{
  "norm_position": "pre",
  "bias": "all",
  "parallel_block": false,
  "moe": "expert_choice",
  "beta2": 0.999,
  "adamw_weight_decay_other_params": 0
}
Rows from block 7 of a small CTC audio transcriber, named by matrix and row number. Rows with one number within an expert belong to one neuron, the router's apart. Each number is 50 + 10 x the weight over its row's rms, rounded and kept within 0 to 99. All counts start at 0.
Before each expert's rows are labels from the 100 clips, of 14976, where the router gives the expert most weight on average: "loudest band" is the band of the loudest frequency at the time of the peak. Only what is clearly more common there than usual is listed. The data: read English sentences (LibriTTS-R). In brackets: how many of the 100, against the usual share in percent.
# router: router (model.blocks.7.mlp.router.weight, 8x256, trained with AdamW), inputs 192-255
# up: expert up (model.blocks.7.mlp.up, 8x128x256), inputs 192-255
# down: expert down (model.blocks.7.mlp.down, 8x256x128, transposed), outputs 192-255

# expert 0
loudest band: 500 to 1000 Hz (32 vs 6.7)
router.0:50 43 42 60 37 38 44 64 40 48 37 30 56 64 62 59 61 32 51 47 53 57 56 49 40 30 65 65 53 65 50 35 50 52 40 54 51 60 63 45 56 51 54 57 54 58 40 36 44 44 42 56 45 50 73 44 55 55 46 66 43 47 63 70
up.11:56 42 48 49 59 64 50 51 60 64 52 45 59 52 60 39 55 41 52 58 61 50 43 33 56 47 51 37 69 48 60 50 44 63 36 63 49 40 62 38 49 61 45 61 51 43 66 47 60 48 54 41 42 68 50 52 68 41 35 62 39 56 50 59
down.11:40 44 60 63 67 39 42 31 38 43 47 43 34 59 53 45 53 63 54 57 39 61 46 41 44 52 36 43 67 55 55 61 67 56 52 52 50 53 44 48 35 58 25 46 56 51 60 58 49 44 55 71 38 68 65 56 60 50 53 38 58 51 61 38
up.12:58 52 37 39 48 53 39 60 49 53 46 61 37 38 41 54 42 48 42 55 56 42 37 55 50 29 35 56 47 62 44 51 57 57 44 48 51 46 57 51 51 55 49 45 43 54 47 58 41 44 54 69 62 63 43 58 51 43 64 57 62 29 69 49
down.12:58 52 58 42 54 44 71 49 71 46 50 55 34 28 45 46 60 64 38 41 44 44 45 62 54 72 51 51 42 61 43 49 56 29 49 40 62 61 56 39 43 58 40 72 37 57 49 60 50 54 60 48 41 63 45 34 26 60 53 53 52 47 36 54
up.13:44 63 35 25 41 51 55 56 38 50 52 49 54 71 32 47 50 50 52 49 46 38 56 62 70 35 62 58 47 45 55 45 50 47 53 37 61 47 54 58 40 55 56 60 65 47 55 49 47 55 54 50 45 51 53 44 54 54 48 46 69 52 46 61
down.13:65 55 61 54 64 40 48 48 48 66 23 49 56 42 60 56 42 45 46 41 49 64 51 48 56 59 50 47 28 39 63 62 58 54 55 63 58 39 51 40 52 67 55 38 30 57 45 56 68 41 31 67 57 42 66 28 44 50 51 47 33 54 46 42
up.14:65 58 43 50 44 60 53 49 47 50 55 51 46 73 42 58 51 46 49 53 62 32 58 43 35 44 41 54 28 51 40 70 57 51 39 42 34 48 47 51 53 50 64 43 45 32 58 61 45 54 53 44 47 55 51 39 41 48 53 35 41 57 68 48
down.14:56 50 54 34 36 50 55 51 46 47 47 47 42 57 33 49 42 55 44 44 34 65 47 64 63 41 41 43 58 45 43 31 57 42 59 66 44 37 43 57 57 43 46 42 38 71 45 46 50 36 49 53 41 42 54 45 36 50 37 53 60 57 59 51
up.15:62 35 42 28 43 74 51 15 55 49 61 66 58 51 49 64 65 42 44 61 46 46 51 48 55 65 40 39 45 68 42 63 59 47 60 53 53 58 64 46 49 53 52 66 54 50 52 73 41 46 39 62 59 37 46 47 46 46 57 52 66 54 48 56
down.15:73 59 51 62 37 47 41 43 54 38 61 59 41 74 37 46 42 33 53 55 58 34 51 41 51 62 44 53 52 50 64 51 32 74 42 40 36 45 58 48 56 59 43 62 33 52 54 53 49 41 47 47 33 48 72 53 47 61 44 46 59 38 40 46
up.16:46 81 32 33 40 48 55 44 49 53 31 45 58 49 45 36 55 39 44 42 52 61 56 42 44 32 38 59 66 51 42 61 54 42 63 65 57 54 60 60 36 49 60 52 38 36 48 77 39 44 63 63 56 42 65 29 72 43 52 45 46 64 74 69
down.16:44 41 50 48 41 65 48 51 61 62 39 49 49 50 59 60 66 48 45 47 43 40 70 49 44 63 46 49 38 45 51 55 37 65 37 67 45 40 59 46 43 41 58 32 51 48 42 40 53 47 47 45 47 47 42 59 38 50 67 48 49 26 57 45
up.17:54 50 52 51 52 53 48 46 35 46 51 42 46 58 68 44 54 41 58 63 32 33 52 64 66 45 43 45 58 48 52 58 57 43 39 34 43 48 70 54 48 49 44 54 50 48 45 63 47 41 36 46 31 55 32 36 61 45 27 60 35 39 56 53
down.17:68 48 45 55 41 54 52 45 69 45 51 63 43 36 49 47 39 45 38 56 71 52 59 47 63 61 40 48 67 45 69 45 62 43 72 35 45 56 39 38 50 38 45 44 51 67 23 54 42 55 40 46 38 68 45 52 39 59 49 38 49 51 66 61
up.18:63 54 52 50 53 51 68 50 55 43 39 63 45 64 48 50 50 52 39 53 48 50 28 69 50 37 36 59 53 31 59 64 47 40 33 51 56 63 43 56 53 44 66 41 67 53 43 55 54 26 37 64 46 40 52 51 50 58 58 47 30 43 47 59
down.18:44 56 53 50 49 47 65 49 43 64 58 30 61 48 64 49 54 32 57 53 63 49 60 50 52 39 54 52 59 37 49 54 62 76 63 43 60 49 56 58 45 68 61 56 48 41 45 44 45 38 26 33 52 57 60 31 46 44 47 42 50 46 49 52
up.19:51 34 31 61 35 62 57 43 36 26 53 56 32 49 51 56 61 37 40 43 46 43 72 49 58 42 64 62 45 48 63 44 34 28 60 36 47 45 59 56 47 49 51 46 36 50 34 54 44 48 38 26 52 39 42 49 49 27 39 62 43 60 47 61
down.19:48 41 45 48 31 42 43 44 49 44 51 51 52 56 55 39 65 35 69 40 48 46 46 48 35 65 43 35 44 39 51 39 48 44 40 68 43 53 40 36 55 43 60 55 56 39 56 36 48 59 55 47 36 52 26 38 47 29 67 57 47 51 35 49
up.20:60 48 51 58 59 77 42 41 58 48 48 52 44 54 57 43 74 40 55 41 45 64 44 35 60 43 46 37 51 47 34 45 49 32 40 61 55 64 46 68 63 48 31 61 53 71 49 63 54 64 60 53 64 34 42 54 31 52 46 51 63 56 67 42
down.20:38 37 57 58 48 53 55 49 53 49 61 48 57 45 43 49 51 60 52 42 55 45 50 43 38 44 56 48 53 73 36 36 40 45 90 50 46 37 62 35 51 45 39 46 57 30 67 47 47 45 58 47 56 41 49 66 39 42 44 55 34 43 67 74
up.21:55 43 57 50 53 38 39 44 48 37 42 60 48 55 31 43 56 40 50 43 47 40 43 36 45 66 59 49 51 32 66 49 43 39 48 33 63 52 39 46 44 64 32 66 57 53 48 52 38 49 40 39 58 38 42 60 52 45 51 55 59 57 51 55
down.21:50 43 57 28 49 51 54 38 39 62 47 46 61 59 42 70 46 46 69 58 57 56 42 59 78 51 55 55 54 57 46 41 47 62 51 49 39 60 62 53 39 45 46 36 46 51 54 48 53 38 43 47 52 57 57 42 47 45 69 57 58 41 57 35
up.22:43 57 41 48 46 48 38 36 54 53 41 46 51 44 54 58 62 34 44 56 57 43 31 56 52 46 44 47 51 42 40 62 36 52 64 53 41 64 57 60 55 41 45 51 44 52 34 54 58 31 52 38 51 61 59 61 42 42 54 48 52 56 49 45
down.22:37 49 45 62 51 58 58 46 53 54 47 71 35 57 44 52 19 67 57 48 46 58 45 62 52 49 45 42 42 68 47 30 43 42 37 59 60 62 66 55 33 39 37 32 36 57 65 51 59 45 53 46 52 54 68 56 67 43 52 48 46 54 49 42

# expert 3
loudest band: 2000 to 4000 Hz (68 vs 2.5)
router.3:59 69 55 57 48 51 57 47 53 44 45 50 39 53 37 45 48 56 53 50 57 58 47 30 57 41 65 62 39 56 40 69 71 55 44 61 58 62 53 65 56 54 61 63 44 47 48 47 53 48 56 42 46 56 60 57 62 52 49 36 40 58 41 52
up.11:61 48 44 36 56 37 58 53 39 62 39 49 56 41 56 55 54 46 35 43 60 58 48 52 38 22 58 49 53 37 43 49 48 34 39 65 38 56 30 58 48 50 64 48 55 47 45 48 57 49 56 40 49 49 60 47 46 61 53 49 39 40 47 38
down.11:50 62 58 59 36 61 39 34 56 58 56 47 66 47 50 48 60 43 53 60 39 43 51 56 67 57 33 54 54 57 52 39 49 48 65 53 51 57 59 42 44 50 46 47 55 58 51 55 50 47 40 49 54 37 56 51 63 53 58 62 61 35 64 45
up.12:55 44 45 53 50 66 61 50 51 53 50 53 48 62 53 57 63 53 39 51 38 75 36 48 64 62 66 46 50 67 64 61 39 50 46 45 41 46 57 50 73 38 32 22 49 52 37 57 53 57 46 48 60 37 71 27 63 50 44 52 39 35 59 55
down.12:47 49 47 51 42 50 42 52 53 49 46 48 46 55 59 28 55 42 62 39 43 67 67 42 59 46 51 61 57 32 50 52 35 51 64 45 43 52 51 63 40 33 50 41 43 45 28 49 56 48 52 52 52 51 54 46 62 45 47 41 55 59 31 55
up.13:56 37 56 59 48 62 47 48 50 45 62 53 52 57 49 48 41 34 64 42 57 48 38 34 42 46 52 58 43 42 46 65 56 62 63 42 50 63 59 51 53 52 61 54 39 47 40 58 73 53 49 65 57 56 65 53 51 42 56 51 42 46 50 50
down.13:48 43 58 39 56 48 51 57 50 63 48 39 49 45 51 61 27 68 63 55 40 39 64 64 44 57 63 37 82 35 52 46 39 56 44 57 53 59 54 56 60 62 53 37 55 62 49 56 35 60 35 53 61 63 43 52 54 62 41 63 58 46 42 55
up.14:63 46 55 45 57 23 45 48 56 61 59 51 52 46 55 71 44 53 35 46 57 34 38 47 48 46 37 42 48 44 67 55 59 61 40 52 40 26 63 32 59 63 50 50 51 46 60 54 41 65 42 49 45 37 40 47 40 50 62 39 54 42 39 62
down.14:41 35 47 35 55 32 43 50 50 42 36 46 48 57 39 47 58 38 64 52 45 43 64 26 28 40 52 51 53 43 48 37 55 46 26 46 43 68 59 54 58 48 65 53 49 61 50 37 31 51 56 57 57 50 51 41 53 47 36 55 55 48 41 55
up.15:50 60 89 50 58 45 54 34 45 66 32 45 46 35 24 26 55 45 51 55 59 56 49 40 52 72 69 56 53 36 61 48 51 20 52 50 54 57 53 59 47 51 41 62 62 57 56 46 56 55 55 45 46 70 50 52 53 39 54 50 40 49 45 43
down.15:45 41 62 40 44 53 56 58 54 38 53 49 46 52 54 47 54 56 55 55 58 53 48 56 43 46 54 31 51 53 33 54 59 50 68 50 51 46 41 60 53 50 62 46 42 39 69 57 55 38 46 55 65 47 78 46 46 56 48 41 45 44 69 51
up.16:51 63 69 44 68 37 51 49 53 42 35 52 38 51 38 47 48 61 30 59 45 63 28 51 58 53 45 52 38 45 60 55 51 48 33 48 47 40 53 52 55 68 46 64 43 55 41 48 69 61 59 46 40 36 60 50 30 51 36 37 51 54 58 43
down.16:59 69 56 43 49 53 71 51 60 54 48 46 60 46 49 53 65 39 63 60 60 49 40 38 55 55 55 46 52 39 46 41 28 59 64 42 62 47 63 67 50 57 59 42 56 49 56 45 40 55 64 58 49 42 37 48 48 63 42 44 54 41 60 44
up.17:35 57 54 51 41 09 68 56 32 34 62 60 61 50 37 40 32 52 61 46 45 57 48 52 50 45 42 50 36 60 44 39 40 55 28 55 40 53 33 47 51 47 50 68 40 41 44 44 46 47 58 56 48 44 72 41 49 45 39 33 36 58 54 43
down.17:57 40 48 58 62 43 37 52 46 49 30 45 36 57 79 40 49 54 52 51 58 39 64 40 67 48 49 60 55 45 41 50 46 62 55 42 47 49 56 62 53 43 50 48 58 46 61 35 49 54 36 51 45 68 37 45 57 77 37 69 51 61 51 56
up.18:57 64 54 50 52 54 47 52 53 59 59 46 43 41 51 82 38 44 47 60 50 62 34 52 53 39 55 53 56 34 54 33 49 69 43 59 37 35 26 39 53 45 43 41 37 51 52 54 64 28 54 38 66 63 68 59 68 31 54 46 55 50 51 59
down.18:34 56 49 50 57 46 43 46 31 58 57 45 41 38 47 61 48 37 30 51 52 46 27 44 42 54 52 52 51 44 58 54 49 55 35 59 46 57 44 52 60 40 54 55 61 47 50 57 59 39 53 71 50 48 43 60 50 49 60 43 68 49 55 69
up.19:45 63 66 63 50 45 60 60 50 24 34 47 49 60 47 61 63 56 45 46 43 55 55 51 55 70 52 53 42 56 41 45 53 38 41 47 37 53 50 50 52 54 58 38 53 42 57 42 63 55 63 58 63 52 46 59 58 53 66 49 73 59 54 56
down.19:44 45 47 41 53 52 43 38 72 43 60 43 52 48 34 46 62 50 47 67 57 57 36 59 41 47 36 63 53 49 43 62 46 64 57 66 77 44 55 68 45 31 72 44 59 59 48 45 42 72 26 62 50 60 67 66 37 62 70 53 53 72 61 65
up.20:55 38 60 43 53 44 61 73 29 43 53 47 45 45 47 60 39 41 65 35 49 53 34 46 45 46 57 44 57 54 61 60 45 57 49 44 40 56 55 32 34 25 48 59 41 50 56 45 42 45 52 46 46 40 60 57 42 54 49 29 54 24 56 70
down.20:58 36 40 48 51 42 56 52 68 47 46 51 45 47 49 33 59 66 51 56 53 54 58 53 45 60 42 54 56 63 64 64 60 56 50 22 49 52 63 47 54 73 75 27 53 52 68 44 47 42 43 40 53 54 56 49 54 60 50 50 43 58 37 64
up.21:56 43 66 66 52 35 59 53 36 41 58 53 63 42 45 47 58 55 55 41 51 52 61 33 51 49 51 58 69 28 62 76 52 46 52 48 46 51 33 64 59 27 41 65 48 47 53 51 39 39 46 43 55 47 30 41 51 54 63 61 73 45 51 52
down.21:43 44 35 60 46 53 29 49 39 52 50 54 49 31 40 41 39 47 42 75 56 38 39 66 49 41 56 49 40 42 70 33 42 52 31 75 46 69 39 65 51 46 48 50 46 54 50 50 48 47 42 67 57 72 59 75 55 56 67 65 54 56 68 64
up.22:58 60 52 48 52 41 47 60 59 53 35 38 50 36 42 54 58 34 39 54 50 29 49 66 49 52 47 48 53 46 32 58 54 36 49 47 44 52 61 57 54 62 44 50 43 59 61 55 47 44 49 60 71 52 57 59 47 54 40 33 74 57 54 47
down.22:46 51 47 54 57 51 65 48 38 72 49 68 45 54 55 59 37 44 50 61 42 44 66 52 55 15 47 45 55 75 57 50 59 57 52 66 68 35 59 34 44 54 42 55 42 47 52 44 44 55 59 55 30 48 49 29 49 60 54 57 42 48 40 52

# expert 5
loudest band: 250 to 500 Hz (59 vs 13.7)
router.5:51 35 47 41 46 42 53 55 38 61 44 50 35 33 49 67 54 50 60 45 44 51 57 66 42 45 33 47 58 56 47 65 53 52 50 41 55 32 51 54 53 62 29 51 37 59 28 51 53 36 56 61 56 48 50 54 62 52 52 68 70 57 41 33
up.11:67 64 67 51 21 66 56 69 52 58 40 58 61 73 45 35 54 35 46 33 43 47 31 33 40 56 51 75 55 39 49 36 51 49 52 54 50 27 49 55 37 60 35 41 56 50 37 61 60 56 44 45 50 42 39 40 69 31 44 52 60 45 60 48
down.11:38 58 52 58 42 33 51 46 62 47 53 39 45 37 66 43 42 53 55 58 50 60 62 63 37 56 58 25 50 44 51 58 69 46 69 64 39 39 50 37 53 37 61 50 54 48 55 36 52 57 38 49 44 38 56 75 49 53 27 43 38 68 41 38
up.12:41 59 46 49 36 39 52 54 41 40 44 59 52 55 56 53 44 52 53 59 56 37 49 41 58 47 47 23 35 42 69 36 44 39 52 53 38 58 59 43 37 51 43 51 43 50 47 45 44 68 43 70 56 53 73 57 50 65 42 59 55 37 54 63
down.12:40 42 48 57 25 44 46 39 46 52 44 50 62 46 59 57 51 35 59 62 59 56 32 55 38 59 76 57 66 54 50 40 58 54 61 57 68 53 52 55 58 54 42 27 31 53 48 58 51 53 66 57 24 60 45 50 47 41 47 41 51 52 71 41
up.13:51 34 35 50 50 31 51 42 31 41 42 51 48 55 40 55 57 58 29 57 49 49 61 56 50 18 48 44 25 44 46 48 50 61 62 50 51 34 39 45 56 44 39 57 52 51 33 79 48 59 46 63 39 64 35 53 52 47 51 73 62 46 47 56
down.13:44 61 56 53 70 49 78 30 67 33 53 35 69 34 45 50 55 55 53 56 48 49 60 49 49 51 52 54 59 64 72 71 40 57 49 46 57 54 43 39 44 55 54 40 53 48 58 58 65 54 65 81 50 47 54 62 42 51 55 46 47 47 59 51
up.14:48 45 48 55 54 54 51 53 43 36 51 49 63 36 50 57 58 51 49 20 48 52 58 39 63 64 51 47 50 42 66 46 43 51 32 28 34 71 57 68 35 64 48 52 56 37 43 63 52 40 50 62 53 58 70 51 47 23 55 61 62 61 29 53
down.14:53 65 48 35 54 50 44 34 48 47 46 52 63 60 62 43 63 36 49 53 59 48 58 57 53 43 63 61 43 31 46 64 42 57 58 55 56 34 35 63 51 38 45 28 47 35 54 44 41 61 47 45 60 54 64 59 54 43 57 56 58 41 40 60
up.15:48 47 66 58 54 62 59 61 59 50 65 59 54 52 56 32 48 25 50 63 71 27 48 65 53 54 45 60 54 57 32 64 64 57 66 58 47 39 62 46 33 41 56 60 44 48 51 45 61 44 49 35 60 53 60 51 49 55 30 54 46 37 43 40
down.15:48 41 42 64 51 46 49 48 42 63 58 34 40 50 45 42 41 68 40 39 38 47 38 40 55 36 66 45 48 40 38 59 38 49 39 68 44 50 62 67 65 43 61 49 39 48 67 43 52 54 38 48 54 64 46 42 50 49 42 58 49 39 39 42
up.16:54 71 31 38 46 46 55 41 46 65 68 42 41 48 59 61 53 54 57 48 48 47 27 41 48 68 45 45 46 49 45 18 73 55 42 56 55 53 36 60 45 47 41 38 36 46 52 55 33 55 51 57 50 49 65 54 46 35 47 66 48 52 65 50
down.16:40 39 34 60 33 38 41 40 65 53 40 55 38 43 44 52 58 56 62 46 49 19 30 43 54 36 47 45 55 37 57 48 39 28 50 39 53 53 54 54 52 43 53 56 78 46 48 38 43 56 66 44 43 53 72 56 51 57 51 33 38 51 44 45
up.17:40 52 54 50 40 46 55 46 29 36 64 61 48 54 69 52 59 48 55 38 52 44 45 55 55 47 55 43 50 57 43 51 48 60 48 57 41 22 61 33 22 63 68 38 37 47 59 57 56 32 30 64 62 63 66 45 57 44 53 34 56 56 47 38
down.17:56 59 57 43 61 61 47 56 56 63 30 58 49 44 45 63 51 55 48 56 48 53 40 47 61 38 65 56 59 56 51 60 33 46 56 59 45 62 48 55 44 60 58 53 42 63 38 54 61 64 33 45 61 47 52 50 36 44 49 66 52 44 41 63
up.18:57 38 47 71 44 44 48 51 16 38 60 59 68 32 55 53 62 57 52 42 65 51 48 61 52 45 44 56 57 49 45 53 58 58 40 51 57 45 57 43 63 26 53 58 51 58 55 62 53 50 47 55 58 61 57 43 66 25 48 50 47 34 57 44
down.18:46 48 45 59 48 40 37 44 63 49 46 37 40 48 53 50 52 62 30 64 44 35 41 54 29 57 52 50 45 59 74 36 50 48 74 51 58 58 66 55 63 58 57 50 57 51 42 66 61 43 47 29 34 42 52 65 54 53 46 23 39 60 41 51
up.19:39 51 31 53 37 43 39 53 51 49 53 42 49 52 50 63 35 49 65 61 54 36 32 65 36 64 50 66 53 48 30 34 60 34 45 64 50 52 55 48 44 60 50 27 33 61 46 38 58 44 56 55 50 56 70 38 56 65 51 53 56 63 66 59
down.19:40 54 51 42 46 50 68 34 59 57 49 34 52 50 57 39 52 24 53 44 56 49 48 55 48 57 61 41 62 39 45 67 38 55 50 39 45 46 51 59 53 52 42 46 73 37 43 39 48 27 69 37 51 61 59 40 38 10 51 47 58 52 55 63
up.20:49 51 51 62 57 57 52 49 66 52 57 53 55 31 42 67 49 40 34 50 53 51 50 41 64 45 50 39 45 38 60 67 51 66 47 58 38 54 41 52 54 62 55 42 51 45 47 52 60 33 67 67 60 46 57 38 42 50 72 54 44 75 52 52
down.20:62 58 51 47 46 43 54 40 55 63 23 49 44 56 68 52 55 47 47 53 58 39 64 57 25 51 66 53 66 51 62 58 48 51 43 55 39 37 41 55 41 32 44 59 61 57 48 61 48 69 34 44 53 50 75 48 43 37 43 71 45 59 69 61
up.21:55 50 59 60 58 47 57 51 43 32 37 64 46 39 45 40 44 60 49 48 69 78 50 47 61 58 46 63 64 49 60 58 65 59 49 42 59 50 35 46 61 45 59 43 45 55 29 58 35 62 49 54 47 46 42 42 37 42 41 35 48 53 40 52
down.21:35 33 37 52 53 61 47 55 43 58 39 46 56 58 49 35 58 61 52 43 47 25 57 39 53 40 49 58 36 40 34 42 45 50 32 48 42 60 66 74 49 56 66 30 65 68 66 36 48 41 40 60 47 54 48 54 44 50 43 48 39 56 51 51
up.22:57 55 60 49 42 72 44 60 53 45 41 60 51 54 49 45 43 56 27 38 48 50 58 58 54 55 25 64 50 45 36 52 58 42 39 54 35 50 46 50 47 50 53 52 49 72 44 56 57 63 49 36 46 44 45 53 47 54 51 51 42 48 55 58
down.22:50 60 80 36 47 40 59 57 29 47 62 49 52 71 57 36 49 52 39 57 42 41 55 40 58 42 43 40 59 61 40 53 48 31 41 47 52 42 47 59 49 46 48 65 47 59 55 34 41 73 40 59 70 63 51 40 56 47 50 46 26 46 48 76

# expert 7
loudest band: 4000 to 8000 Hz (70 vs 5.7)
router.7:35 55 55 43 61 60 43 45 32 40 43 43 53 50 75 38 52 43 59 23 64 44 43 57 55 54 47 65 44 56 49 47 55 42 47 60 48 52 42 54 38 45 42 54 33 52 43 52 55 44 54 59 33 34 46 55 47 42 50 66 68 57 38 49
up.11:37 50 54 47 65 55 33 56 39 35 53 58 34 52 53 42 52 57 53 72 47 37 55 61 48 46 34 58 60 69 40 52 47 42 40 47 54 55 44 46 52 44 49 41 35 43 51 51 49 58 37 41 34 80 56 48 53 46 61 47 50 53 43 37
down.11:69 42 71 65 50 37 47 55 38 35 46 38 54 42 58 50 42 43 35 66 69 51 50 54 48 68 51 54 45 56 52 41 51 49 59 61 61 58 56 56 53 70 61 39 40 51 44 50 85 47 58 49 49 60 62 50 37 44 55 63 57 65 57 62
up.12:58 42 44 42 46 51 54 56 40 47 66 44 60 40 33 52 57 50 53 61 48 52 47 52 67 51 31 62 48 46 28 40 57 44 67 51 60 33 42 43 38 54 71 46 48 35 52 56 41 35 45 47 53 42 47 59 40 48 62 50 47 35 52 38
down.12:40 49 49 47 44 40 56 59 52 40 51 35 61 63 54 58 48 61 52 45 43 56 62 56 48 65 30 43 46 60 41 46 40 60 49 50 46 44 35 39 62 35 53 59 19 60 44 69 46 47 47 41 55 52 59 57 44 48 74 50 47 61 60 53
up.13:52 55 63 45 53 34 39 56 54 48 30 41 42 73 63 33 44 63 55 52 68 48 38 53 59 46 50 49 45 72 44 40 58 38 57 59 42 56 61 57 60 39 30 39 53 56 50 60 59 69 52 36 53 47 53 49 45 72 44 57 39 41 58 58
down.13:53 50 49 53 55 28 42 42 51 53 44 55 56 57 43 51 27 52 35 56 39 52 59 61 59 54 37 49 65 49 47 54 45 50 53 51 44 54 64 53 53 45 56 66 50 54 72 51 30 32 61 52 44 60 55 59 56 34 57 49 52 57 38 50
up.14:52 40 62 51 44 55 53 60 45 65 59 53 64 60 39 43 38 67 63 53 45 33 41 46 70 50 44 51 55 53 77 70 44 61 55 38 42 55 37 43 69 53 46 47 39 36 68 61 33 48 61 66 36 43 44 61 47 52 47 71 57 46 48 61
down.14:52 41 30 24 50 47 55 42 51 54 45 45 45 71 58 45 69 51 64 47 55 46 46 51 58 48 73 49 53 51 49 33 47 40 48 41 51 37 37 47 39 45 34 54 55 55 33 50 61 49 42 32 32 49 62 49 41 51 57 47 38 35 36 50
up.15:49 50 48 50 49 55 41 45 56 31 36 64 58 48 62 63 35 60 52 58 62 60 28 38 46 62 36 66 45 36 60 48 45 69 40 53 47 58 38 55 43 41 60 54 36 44 57 58 56 58 55 62 59 48 47 49 55 31 61 37 63 58 54 59
down.15:52 44 45 42 61 43 50 66 63 69 61 42 63 33 61 32 33 57 59 60 38 76 46 57 46 53 42 45 61 30 48 49 49 49 57 42 52 50 57 61 65 65 59 61 66 46 33 36 69 52 51 32 51 63 56 47 43 73 65 60 56 46 58 63
up.16:27 44 37 42 52 62 59 57 52 51 54 54 59 69 46 17 32 53 63 55 66 39 55 37 44 43 43 48 58 55 62 44 55 51 67 58 68 55 36 30 56 36 61 41 53 38 63 31 43 71 49 65 59 45 51 58 47 59 56 37 28 60 44 50
down.16:58 59 48 52 44 47 42 36 53 41 48 42 45 64 73 66 47 72 44 61 28 38 44 61 46 57 52 61 39 57 44 49 59 43 43 34 53 55 59 37 44 52 66 60 69 40 52 48 38 48 53 35 68 45 42 37 58 50 59 47 42 63 50 34
up.17:41 39 43 59 44 43 53 56 47 65 47 53 65 50 41 37 45 47 45 39 54 37 49 45 51 29 39 60 60 52 61 30 47 60 36 47 43 44 66 59 43 70 38 43 55 42 64 50 68 50 48 47 65 54 60 63 45 44 52 52 68 33 79 65
down.17:35 49 30 48 54 55 52 49 47 45 58 49 41 43 44 57 52 59 70 63 66 50 43 64 62 36 44 47 48 62 37 46 54 26 54 49 46 41 45 45 59 54 61 54 50 50 45 71 30 52 62 49 57 50 39 45 49 34 50 40 22 68 45 57
up.18:55 68 49 48 40 37 41 59 76 44 54 57 55 56 60 26 43 64 49 49 64 47 28 48 39 45 46 55 55 58 58 49 51 53 40 49 53 71 43 56 54 46 44 39 58 56 66 57 34 53 52 63 57 51 48 33 37 65 51 36 44 47 41 54
down.18:52 35 51 48 58 51 55 41 38 36 57 40 61 65 64 49 51 49 51 70 32 53 60 59 47 54 59 51 50 38 60 43 55 43 45 78 31 47 55 47 51 50 38 48 50 44 62 51 72 37 56 51 45 41 54 55 45 55 55 66 58 42 41 40
up.19:36 44 59 41 57 51 63 52 62 75 52 51 40 57 59 24 43 64 37 51 55 42 53 85 48 50 62 49 47 51 44 45 48 48 56 48 58 52 50 46 57 57 37 60 62 55 38 57 56 44 69 54 58 38 49 44 56 54 52 57 57 46 39 55
down.19:69 38 55 63 42 59 59 46 56 48 52 30 44 39 63 48 42 45 53 48 64 46 47 35 71 51 37 36 38 55 53 51 51 52 48 44 44 61 56 49 52 56 69 56 31 45 36 39 32 52 44 54 51 56 58 21 56 48 49 41 37 54 46 57
up.20:56 71 50 35 55 46 55 40 47 69 60 41 40 52 42 59 55 28 46 40 48 50 54 68 59 46 31 53 53 59 54 53 37 48 54 46 44 35 53 50 35 56 33 60 48 53 31 57 43 46 74 54 54 54 53 43 35 33 43 52 51 43 43 62
down.20:42 57 59 57 48 46 58 62 68 50 42 41 70 59 67 53 61 68 39 39 47 55 50 60 41 57 66 56 61 33 56 45 52 61 55 64 73 38 51 61 46 49 61 54 38 56 48 57 75 84 48 65 47 37 52 55 45 59 50 55 48 38 42 51
up.21:47 37 61 49 51 49 44 72 43 37 54 40 47 58 50 51 55 45 30 54 62 43 54 61 35 53 29 53 45 45 46 34 47 63 48 57 43 56 60 71 27 59 41 32 50 61 47 45 68 47 50 62 56 70 50 44 44 63 49 66 60 51 37 54
down.21:49 43 45 35 53 38 59 55 45 46 45 46 32 47 36 24 51 45 76 42 52 66 58 64 56 61 55 47 38 62 48 51 46 62 57 53 56 47 55 56 30 35 69 35 26 49 41 45 50 50 38 50 57 37 44 51 45 48 56 47 52 49 53 36
up.22:39 63 48 57 27 73 34 40 34 49 73 44 51 49 48 58 44 42 52 58 63 70 60 53 39 57 41 45 49 63 20 35 59 46 50 40 34 54 49 39 53 68 49 51 57 46 33 47 49 48 29 42 53 29 48 38 63 58 61 71 66 46 71 48
down.22:70 43 70 35 45 67 46 37 39 41 47 59 58 40 52 55 43 43 49 55 44 52 66 51 46 54 48 65 47 51 54 44 56 57 40 43 61 54 52 42 66 56 52 45 44 59 34 65 40 37 50 56 39 50 62 70 62 54 49 33 53 40 60 28